Rows from block 6 of a small image embedding model, named by matrix and row number. Rows with one number belong to one channel. Each number is 128 + 32 x the weight over its row's rms, rounded and kept within 0 to 255. All counts start at 0. Numbers have three digits each.
After each channel's rows are labels from the 100 images, of 14976, where the channel reaches its highest value: "top examples" is what is common among them; "colour at peak" is the nearest of a few named colours to the mean colour under the peak. Only what is clearly more common there than usual is listed. The data: photos of arthropod specimens (BIOSCAN-5M). In brackets: how many of the 100.
# convs1: 3x3 conv (model.blocks.6.convs.1.weight, 256x256x3x3, each kernel summed), inputs 172-214
# convs2: expand pointwise conv (model.blocks.6.convs.2.weight, 1024x256x1x1, transposed), outputs 188-234

convs1.18:127102162075164144100100102089142165132108110150080113138127094170158176099134142149131112137134107137111097123149163167139141175
convs2.18:083148147126136131114119141192127120136129152097133125161186179134099128180126144160179145107131092151070157186088157140118142115133119178113
top examples: order Hymenoptera (51)
colour at peak: grey (40)

convs1.232:148116138165092089146176081116097103092121080116144119134090089080131149134142081201144099116165147131112136171027062049070058118
convs2.232:127155129122164119115209145046064176105108142176117079164089094099169161123103108110062117138131170124108071136106090124078127132125148123061
top examples: order Hymenoptera (42)
colour at peak: grey (60)

convs1.217:123120092084154095154127201124098194130116111159176103118182179145072131134111151050114140130106178127112147173158148186127177145
convs2.217:163120137111119079148174105094092184117143123129150067132089102102201177175163164096127116144126114090138099140151128074115111109098163156132
top examples: order Coleoptera (44)
colour at peak: grey (51); brown (26)

convs1.210:176086066159170120173090177145182177130112170155167111135199172150063126098143124069098140092062170138119154152146153195121187121
convs2.210:153170150129136083132182118090131099131132155152137066167095147114142160121202121144117134112079154135157147119150116085128094107068175091140
top examples: order Coleoptera (71); family Coccinellidae (49)
colour at peak: brown (46); black (26)

convs1.149:137129068172072123147105113229183142227171180136128141113172114100073101125134177145122201114085102107145134137126085109166168144
convs2.149:155119110184121111179131073119133128163152128176163107210126132096137110079162115120111159148083129157138120117159086105129101118085108107138
top examples: order Coleoptera (44)
colour at peak: brown (50); black (43)

convs1.77:081090062160166110091077114160178147188126158170079135107137123150038134110127132093129167102080057132093113149117190226132169151
convs2.77:123111054128134098142090077141082119144166141081172072146134135108148121142186135128143130141124079092083167163122142119127123141094087146114
top examples: order Diptera (79)
colour at peak: grey (45); brown (33)

convs1.23:099109060168115131176136091231168132210137143148094137130151100118109144116128118148149183103105073105096107151112130159140164173
convs2.23:103133090166138090138150077134138119142133158131156087178114154108117138107177083129094164170101148150112136141167087118144094127070110128139
top examples: order Diptera (69)
colour at peak: brown (53); grey (35)

convs1.20:150135014098103078154127153115176132139104183137142148129156153117107086067109132100063142093140146126120154129153124149141147164
convs2.20:170116095092116162110128129110134129161146129157118102123188202136113125154163136101172104048150107128106173169089124098090152202135141151109
top examples: order Diptera (64)
colour at peak: brown (30)

convs1.118:151047108133147155109094124132089135134192085180123093115162117128077105128154067156101138148109152106068079119154129169158131107
convs2.118:167131093232131142169096127178106126136116150178186176154125113114129080117157153147110137124054141192128109121147095125180103097141126102122
top examples: order Coleoptera (54)
colour at peak: black (41); brown (40)

convs1.244:135183103121106147144097143152107140148168120122188144119166133135083047141126133098058177168147130125072131170210123134195165177
convs2.244:139123088119080093186118049128089157137139153116211139167130131088148160088161143123141149139090136156163189118133083125132116132099098067112
top examples: order Coleoptera (39)
colour at peak: black (42); brown (40)

convs1.7:102152141138101137150152061180092046131122084110121132132039063110141089151130151164096135130200109131134117095094114093144083152
convs2.7:082180075126122144099124123123090181079178130063073117145115133094138112103148087136140197146158141096123139154120122113139120146130060127066
top examples: order Hymenoptera (76); family Diapriidae (26)
colour at peak: grey (34)

convs1.110:197097143082194092186114139173109099134140129119117102112112132117145152083120053136074154100059193159116120171135061134125148183
convs2.110:134164121151130093161115142181180088125103093183118162091118127126129128134066107134167122156115135108106178105143148178209132116168151140083
top examples: order Hymenoptera (79)
colour at peak: grey (45)

convs1.81:073212087136127128148090138142106148122132131115126133127166146138048077171121181040083160166173085151103131165205144132158182180
convs2.81:129105092100040066181130089112081150127189124085168128164118127098156183107162142097179166145094116144153161115131096105106137133087136064114
top examples: order Hymenoptera (62)
colour at peak: brown (40); black (27)

convs1.189:180100137143170139119107185142160048139127163146193155143079171148132131125138113136152134121112201189140167159118159184126116123
convs2.189:107191100148147124144094068173115136163111140147167119098142143140102098117153071168095147142097155160110201141146099177124100141087078117120
top examples: order Hymenoptera (65)
colour at peak: grey (49)

convs1.16:152047078151143123115125129158150113173157130184126116120131122136065095121142073144109159129106145098110091099129160192158128113
convs2.16:157120089189134150164123101143139104176137135165140116237127080099144043124165129134122131100093124150141084134145122128163106128129137112134
top examples: order Coleoptera (72)
colour at peak: grey (41)

convs1.55:106104141126131149078085133189187064207145181127147171128080135142116103126133132158137198127091093168156148140109123150192125161
convs2.55:130113067164141155139066064148123134167123164130179076166096139079112115069157114148107118099072124165142190138111093158128117146116063114105
top examples: order Hymenoptera (62)
colour at peak: grey (62)

convs1.246:150076083161132131162099114220171160192150153170127124117193110126103144114146132147145179101057121106139126126128109150133165110
convs2.246:167151129168125116144156108113126128145144131172155114190116124114146116109160109119103148143090164142164126110180086095140090111079134089159
top examples: order Coleoptera (52)
colour at peak: brown (51); black (41)

convs1.68:135084078157137141081101169116171130166146170152158146127140158151037093131137123120117166145071140152130160180165127172176158144
convs2.68:138122112144138095192122062126110144162125123136139053200121136136152126127176157137105120128059116129126134157136115142148120113090138108138
top examples: order Coleoptera (46)
colour at peak: grey (47); brown (31)

convs1.84:083135088122166088096132146130109191172095110166097065094161142156044148138124168084157150117108100129128095181134169205114193115
convs2.84:145084112156121095165143083077103143129176105116128091159116123101194165146163149106152141133117087114098121136140134080129107102100131149114
top examples: order Coleoptera (53)
colour at peak: brown (52); black (40)

convs1.247:146158056192098105170081147157168181134116157141120125118196148121053142134152185080137152110101130142156131136158145143102194076
convs2.247:157138118118105085162164110105097143124149108108167145114118144136155147124180090110120130148081165154173151115174090101119077105067161090157
top examples: order Coleoptera (39)
colour at peak: brown (41); grey (40)

convs1.133:149141134174081144157147112095093028088169073126157137144050104092140095148144108149113076137168160125107158135075121057110049094
convs2.133:137154132113071097133145137114100161121127075155147112143111067173126137125122057058089153154133177119148107124149108165110114126106165115094
top examples: order Hymenoptera (66)
colour at peak: grey (60)

convs1.53:168057129156107080091164130099116155168106128106140144147103122085185158104035079159136162118081157177162144137134071087132178107
convs2.53:111175144123178109131161124110125137118087121126157091153156149104125163139158121128089131152139165071114156211084133179154097123113146170117
top examples: order Coleoptera (40)
colour at peak: brown (53); grey (41)

convs1.71:114177108182083113170144087160108062159140088143132129131064084103081069153157167149122150124207122135133133131068133082119093089
convs2.71:129131098132111113119144137101089170119154092137106072122094087132152112136140082076093166141130163088113097130141102147107105144088141124059
top examples: order Hymenoptera (62)
colour at peak: grey (74)

convs1.121:133062087131133123086126114166130124215148131174099105112122120112079103137124091175127188143113122086123088095121137166176130103
convs2.121:154102083217144171156094121133127120157139145172133108212103087094147052091167146141110127118086103146136104115136109137155109132115102105130
top examples: order Coleoptera (69)
colour at peak: black (40); brown (32)

convs1.251:116098067151130097126124102235180156212117175160098143117165105141091109135135160145143174113065075104169126091121128149139165104
convs2.251:154096143180135124172155094103133118147164139169148107161100117126153138081171112124119153143079142127164136118171090092130106110059138093166
top examples: order Coleoptera (52)
colour at peak: brown (40); grey (26)

convs1.190:121124091094103042186127088143082136144061074118136101143130093121145153091115112133096126063120113107076117118068098088072124141
convs2.190:183120124112119144109196153114092166103131182178115099129119145127153206091098126119122086091145126183142101135112102041074119150147156124073
top examples: family Drosophilidae (44)
colour at peak: grey (43)

convs1.177:176143126067151112094134150056147126132064121142173153136087126156202129103141156175108110127167164125100102121126174164115117140
convs2.177:087157150159139133111127151170144101124125129154066165092211186131062151203126096165170147115133101084073151162127145138118147114128114135116
top examples: order Coleoptera (43)
colour at peak: grey (39)

convs1.174:102175127159088181137082089108119114088186113089145126144146090109102059157151153100044120152167119131095113159165096077143122112
convs2.174:136142111122072117147121099144113144116128139096148212115147113133123162144137104101146164157092144185135179102157061126123137117110137079121
top examples: order Hymenoptera (48)
colour at peak: brown (31); grey (25)

convs1.220:104195134147115150182140093160093082138157081116121128139103096098085088166129157090079149151223128125114110086138143114153125103
convs2.220:092170079080035133117115132105084165079169112101088153123123136175133147120136124084143201177141143104129129108157097123119135151105107077121
top examples: order Hymenoptera (64)
colour at peak: grey (51); brown (29)

convs1.32:178108092125117142074082161115137093129132145134180159146146143130165074106140116165119120121094177196125198180152107160140130104
convs2.32:180143116176106111166119071152115141170120121146163094120146160166106102130166152116073124103076139213155119151122088181127084107098162125150
top examples: order Coleoptera (44)
colour at peak: grey (53)

convs1.162:070221115135097138151096068129107124126138098102101132134124077103078093166145201087079161153220082138122116102158153106154146087
convs2.162:109138103067032110127140112076080183089181091096118161141112128148154144107173108074149189175093153155150121117146074100093130139096104055163
top examples: order Hymenoptera (55)
colour at peak: brown (48); grey (33)

convs1.102:110074152112121170102100088166117073153148119111078126124074103123167101138137113174096152147138086136119121093130124123177105171
convs2.102:099138074164132142120098109149091155117129176094136101142109167069128109087160094180137164117096139139125180144097096122133094137130038125105
top examples: order Hymenoptera (74)
colour at peak: grey (48); brown (34)

convs1.126:114086120159096108156155077127099161125137067118096075128164075111160111126146070197130098121137106057092066109092084103092115152
convs2.126:131173096098148125124179136123101171096151129146122095157056123109186149065069130158107113136116157109157092144091118083164116104126090110103
top examples: family Drosophilidae (34)
colour at peak: grey (58)

convs1.94:098117106116161118101171120073105165122122091188109120133153121164102167148182112147184092145131113118117124121116139176084125041
convs2.94:182099122112115150123161142068088175084176089135105138092110036138121150101169061072123114147125146094189064115148117123169115110074126110223
top examples: order Diptera (60)
colour at peak: grey (41)

convs1.132:124053129128116152078117097122101129127201082157131087117156092112088113125151092154104143153107132102092092114152103141169117093
convs2.132:171152125223122152171109134168117135132115157177182181159132106121124070104140162128093143112058139192133099107150078119153101110139127103130
top examples: order Coleoptera (59)
colour at peak: black (45); brown (40)

convs1.148:108212096116103145139094131137110119121147129096151150136137131117063045172119178048053165171187107139104138138199134115183149145
convs2.148:133110076089032099157118098121089151115159137074161145152127117115154164111153146099177166139104121152160171115127084117105146143092122060101
top examples: order Hymenoptera (69)
colour at peak: brown (41); black (25)

convs1.56:178123124131147121145114159150177088180099169132199166135074151145102117110138145176164165102128189187139190174082131163137115133
convs2.56:116150083126172147126121102151101120167152126120146123143122157086132097103175089147093111138124133092118121173099089146169129165100052149076
top examples: order Hymenoptera (50)
colour at peak: grey (68)

convs1.207:076135110126158107125115118146200160151089160150047108112132125150059192149133146083183148131118053112116073119130144168094186139
convs2.207:069118118188136084173114101116141137125145140134149061191112155118111171131151113134141181187092101108087142135166131114135109082119110150140
top examples: order Coleoptera (45)
colour at peak: grey (60)

convs1.195:146061115153120132070082130125172098153164141155139145126142120144109125071140095148128149092058122178158163133112117170146115105
convs2.195:154136125135139149156114134239157111156132119159129186125113167118113011108124169143074101083133090143170057122119121138187075102171136144140
top examples: order Diptera (90); family Muscidae (26)
colour at peak: grey (29)

convs1.128:177091045171167124176092157168183146141118164165150118138170150142108163090132125094061136056069176134103134133129148176121158125
convs2.128:138133156156143103121185125083141121133153128129122073160112151133137173110183135132133134132116164127148148150159129068087124126098175114135
top examples: order Diptera (71)
colour at peak: brown (34)

convs1.2:055131085158136092128102100150201165158109174170054115108153110148053137128134166088141159115081034099145089117112138205120190151
convs2.2:104128103149127074182150075090129137135145130124166058182104153059151170121176127124101144149085120129120119116144125098110097108103112138120
top examples: order Coleoptera (55); family Coccinellidae (27)
colour at peak: brown (52); grey (25)

convs1.1:159089151176118146161174109145105042120180120118140133123088115068183155106125009167097121130110171146087137159108077086122101159
convs2.1:127175127115129090140118136172180082127102110165143167117128105153110138112063089105139134173122156115108151086105139171196083121143133127108
top examples: order Hymenoptera (72)
colour at peak: grey (48)

convs1.152:145113094161085133110070148185153057188163142108170147124088129111130065118147114166115186107073123124115128133124107128189126155
convs2.152:115125106181138119146111071129122162170112148138200108183101142082122115071160083138088144141082148162160162119158060137121076123119088102124
top examples: order Coleoptera (37)
colour at peak: grey (61); brown (31)

convs1.64:118049155131164139135168098122107162132136090157083085114160097146106164121163037140184105137118111063067065094110122145106125111
convs2.64:143158125183151171132152146126103149094153126136142151120117107133156142070158110140099140140113149087153061133135114103195099053111132101163
top examples: order Diptera (75); family Drosophilidae (29)
colour at peak: grey (50)

convs1.113:164096115184150128171102140098124171056140109117145078113211121134046153120164127075146085116099167122088138162130107135079155140
convs2.113:134187124104127085160185092139055180129104153114151097125037132121162148103149105145079117133073193155185097116131099130144062091109118081124
top examples: order Hymenoptera (58)
colour at peak: grey (61)

convs1.140:171101108127100140152099131175149037168126140099178134125054122116141080112135114172118163106125172186101162156101123130164109179
convs2.140:115142067148152145134133075162104165153117151094159110140098157050138105070164088155098128126091159147146165157103085127149110155125011125082
top examples: order Hymenoptera (58)
colour at peak: grey (61); brown (29)

convs1.116:131089059065129085117139156109093124128115093181134099129147139139105093110152093115089130125084128087106095079154147187138133134
convs2.116:184093153128100109116128113097126171146071105163151056124147121110143159182130146076109086108184102100120118166141111092111120102136150180166
top examples: order Diptera (75)
colour at peak: grey (32)

convs1.180:213031108148141155097101125116112111102169114156156108126161126113132120087146046173131099117075220166089144161154086177130130077
convs2.180:172158118232154156151149114140111133154120159182160127131138125131089155131150098147089161130139165163137126159139105159162106089121118118162
top examples: order Coleoptera (40)
colour at peak: grey (41)

convs1.108:170118080150163094087121187090129124139114139144183074138110162145054087124135126110104135116121175102106104153129162204143119114
convs2.108:137112082100119096135087104149104151153123084098155112180134116104134069238168164146156105098132097076067120192125152138152144125131124162120
top examples: order Hymenoptera (43)
colour at peak: grey (47)

convs1.119:142109132131060100127178080106078076087129083083128141128074089069153098139103066203121101148156139138101142152041092045105022136
convs2.119:114152161120139137085166158036099149118110153192142110127130133134119180123102090128090138100171192135133158155114097132086153163128128110091
top examples: family Ichneumonidae (29)
colour at peak: grey (47)

convs1.240:190135109092164121136122194110053108105134092140190098113144168148116114131132054094085110146106197092053098152161148161137109162
convs2.240:203120111115094091156135112121119131139122082147158148095126088132171174134100152080174115126155124106135135112126123121157136118149177133113
top examples: order Hymenoptera (59)
colour at peak: grey (56); brown (29)

convs1.254:161070087145107108122115125216141146194158133152131118114176123105098111117124134144123173110051137092155124107116103140156139106
convs2.254:173137120202133160152140112106134127152145152191143119223120104115145091090176132127102135127081138148170100115154091092137100120089129091171
top examples: order Coleoptera (51)
colour at peak: black (39); brown (32)

convs1.36:097142069183074117164061111165182139167138171106118140106156111097050093116134159066102189117077072141113148142142083127148186165
convs2.36:135141105159115074167157056149125127157122159126183105174098143099123123086187096127102140149070151150159158129142096118135086110085107105155
top examples: order Coleoptera (50)
colour at peak: grey (48); brown (41)

convs1.179:156059077176153134139104139194156141166148128169143120119178119115071142101157100125119154084082137116129123127124132158131150109
convs2.179:158121133170128123122164111104142104152144161185137076166138108123145123139182092115107174145127164115145102127184091094129094132078155123170
top examples: order Coleoptera (62)
colour at peak: brown (49); black (34)

convs1.178:117049089166109155096111089123112125135177100163109105128136100110127113127162083195104130135114114113118074116155105152147134080
convs2.178:152120100199133142157097142133130085127140141168160140125146123151130094116147133132144141122100132123088080146137121121189111125141100127113
top examples: order Coleoptera (50)
colour at peak: brown (40); black (27)

convs1.212:194075179168121115062186126105069126136131101118166099140086131104182162125116050181153122141091204131110150195124060090139128139
convs2.212:078148158149203138124146125095105134117088120149122120144187172160102144160143150109102127120159118058087168218086158174191130131136131164083
top examples: order Hymenoptera (47)
colour at peak: grey (25)

convs1.103:115166091178153145115075162105102143114150108181135101106187159149072138162187150113110117157099122132116108157177130176129151141
convs2.103:157126106125098108207131099114137119120158061135166157109113117134154166117134111090155127156078117137154149076168097116161123082136169119143
top examples: order Hymenoptera (65)
colour at peak: brown (42); grey (41)

convs1.46:150050090147082144134124097102119134081131066131112087140196074042131152130112070161139056147153135117080091114145089140087124097
convs2.46:164161162101125082111164112135082157126096145160171142093095095182129147145151090143050125152104206133160107125169088149145089080090164128142
top examples: order Hymenoptera (66)
colour at peak: grey (50)

convs1.170:232119125087107132110135161107108075105131138088187153127084147081163134128112055140088107150134219126050152150130153112128063131
convs2.170:150144124126117096098135160175150083095084194143166149101135101139111172150070114127115135148160177169127203118156100164188119118143148145116
top examples: order Hymenoptera (75)
colour at peak: grey (25)

convs1.92:114217117084102096136140110128072110123095119097127148121108118111095041152084182072052126148214118089106115110156123106156127128
convs2.92:125128088067105138123140131100066193071162123040132137083119129069144125120144183113180155151160126068118164176064134104126135169103095094122
top examples: order Hymenoptera (59)
colour at peak: grey (36)

convs1.129:157095072146100117122122116230144137246159143155125121105151121115070075123124116171109205124085125090131107138121121142179154136
convs2.129:148117090194127144161123090124135118169144141189144090239104111092145091087170124125114142125083133140145120114142103109148104126111102100132
top examples: order Coleoptera (53)
colour at peak: black (47); brown (39)

convs1.21:090137064141127095143072108144119169132100136131092100102188109147026150138103189057123118110097089124121097188120160141079165136
convs2.21:159094085166128103157125085084124157117173101125127103134120119112222154151130142124174139154112084105092150114126134066135125089108126162074
top examples: order Coleoptera (59); family Coccinellidae (30)
colour at peak: brown (48); grey (37)

convs1.205:112189126150100188130095112137138084114183138113152157136122119116071035166146158069051157163185110133108131116172125118181124118
convs2.205:119151083119056117140109094138078163119126145090147167156114137112132172109155120097135164144108154171164168114137046128101132134113103059104
top examples: order Hymenoptera (63)
colour at peak: brown (41); grey (31)

convs1.250:130083135158152131146156092121090149119143067152106075125159087142115142115173058147165094122116121060069074129099125147099118127
convs2.250:130161111118129107146180116116069165093139127140129112129073106150160169069138104112102129157095157095186062113113119125200067066101121094150
top examples: order Diptera (63)
colour at peak: grey (42)

convs1.213:170085084131164102153123173125207123138129192171181170132156162170113117040129081116103131078106168161150176137112172198129129127
convs2.213:196103116096139134116116121101131117184142062185136116130181203159128060197148172146116064000143082162121119190111116104108137174121173159114
top examples: order Diptera (77)
colour at peak: grey (41)

convs1.142:106136066088102065166099073126102150140057090125129098128153081135131144106138132112096136069127102122089118137074088089082133150
convs2.142:153120127135150154106158161137077186125119190176099085126120165113164181131126128131140100078148118182101143137090097032077137169138116156060
top examples: family Drosophilidae (32)
colour at peak: grey (46)

convs1.191:145121081141100044165115097143098144123083067100162114142162097127108150089110131125119111040116148150118165168068086087059123116
convs2.191:163117154126133131118204138144112152104118140160139082156096164155158159121121141097136112077142141187132080137136096090095109161144186132063
top examples: family Drosophilidae (34)
colour at peak: grey (48)

convs1.5:134053096137125138100113109134117118150162098176117089117131098114096106115147072163119142129119131095085069103133143179153123091
convs2.5:163120113191140154157120129146124114134139134174157143185122098094144049125154133145107126105080128162128100102121097115159107117140130115125
top examples: order Coleoptera (75)
colour at peak: grey (40); brown (28)

convs1.15:145131100196144135189057134120150120088137142125158098106159125126037144122179158061142115094104138139103148176106118138100137148
convs2.15:144173104107144083152164089156073168143127138113141102114058154098166137095151094144099108125090172147175116129132085104144071108115115111101
top examples: order Hymenoptera (71)
colour at peak: grey (62)

convs1.38:168179021103068098162078099127102067110102117092144129134064098086143001132137150126022136140166152122120147087126140125161096105
convs2.38:128094140115094097100098122145142106172102174118144102152163151127130126167100140105099126109153134189107149138132117162108162139150159142092
top examples: order Hymenoptera (60)
colour at peak: grey (39)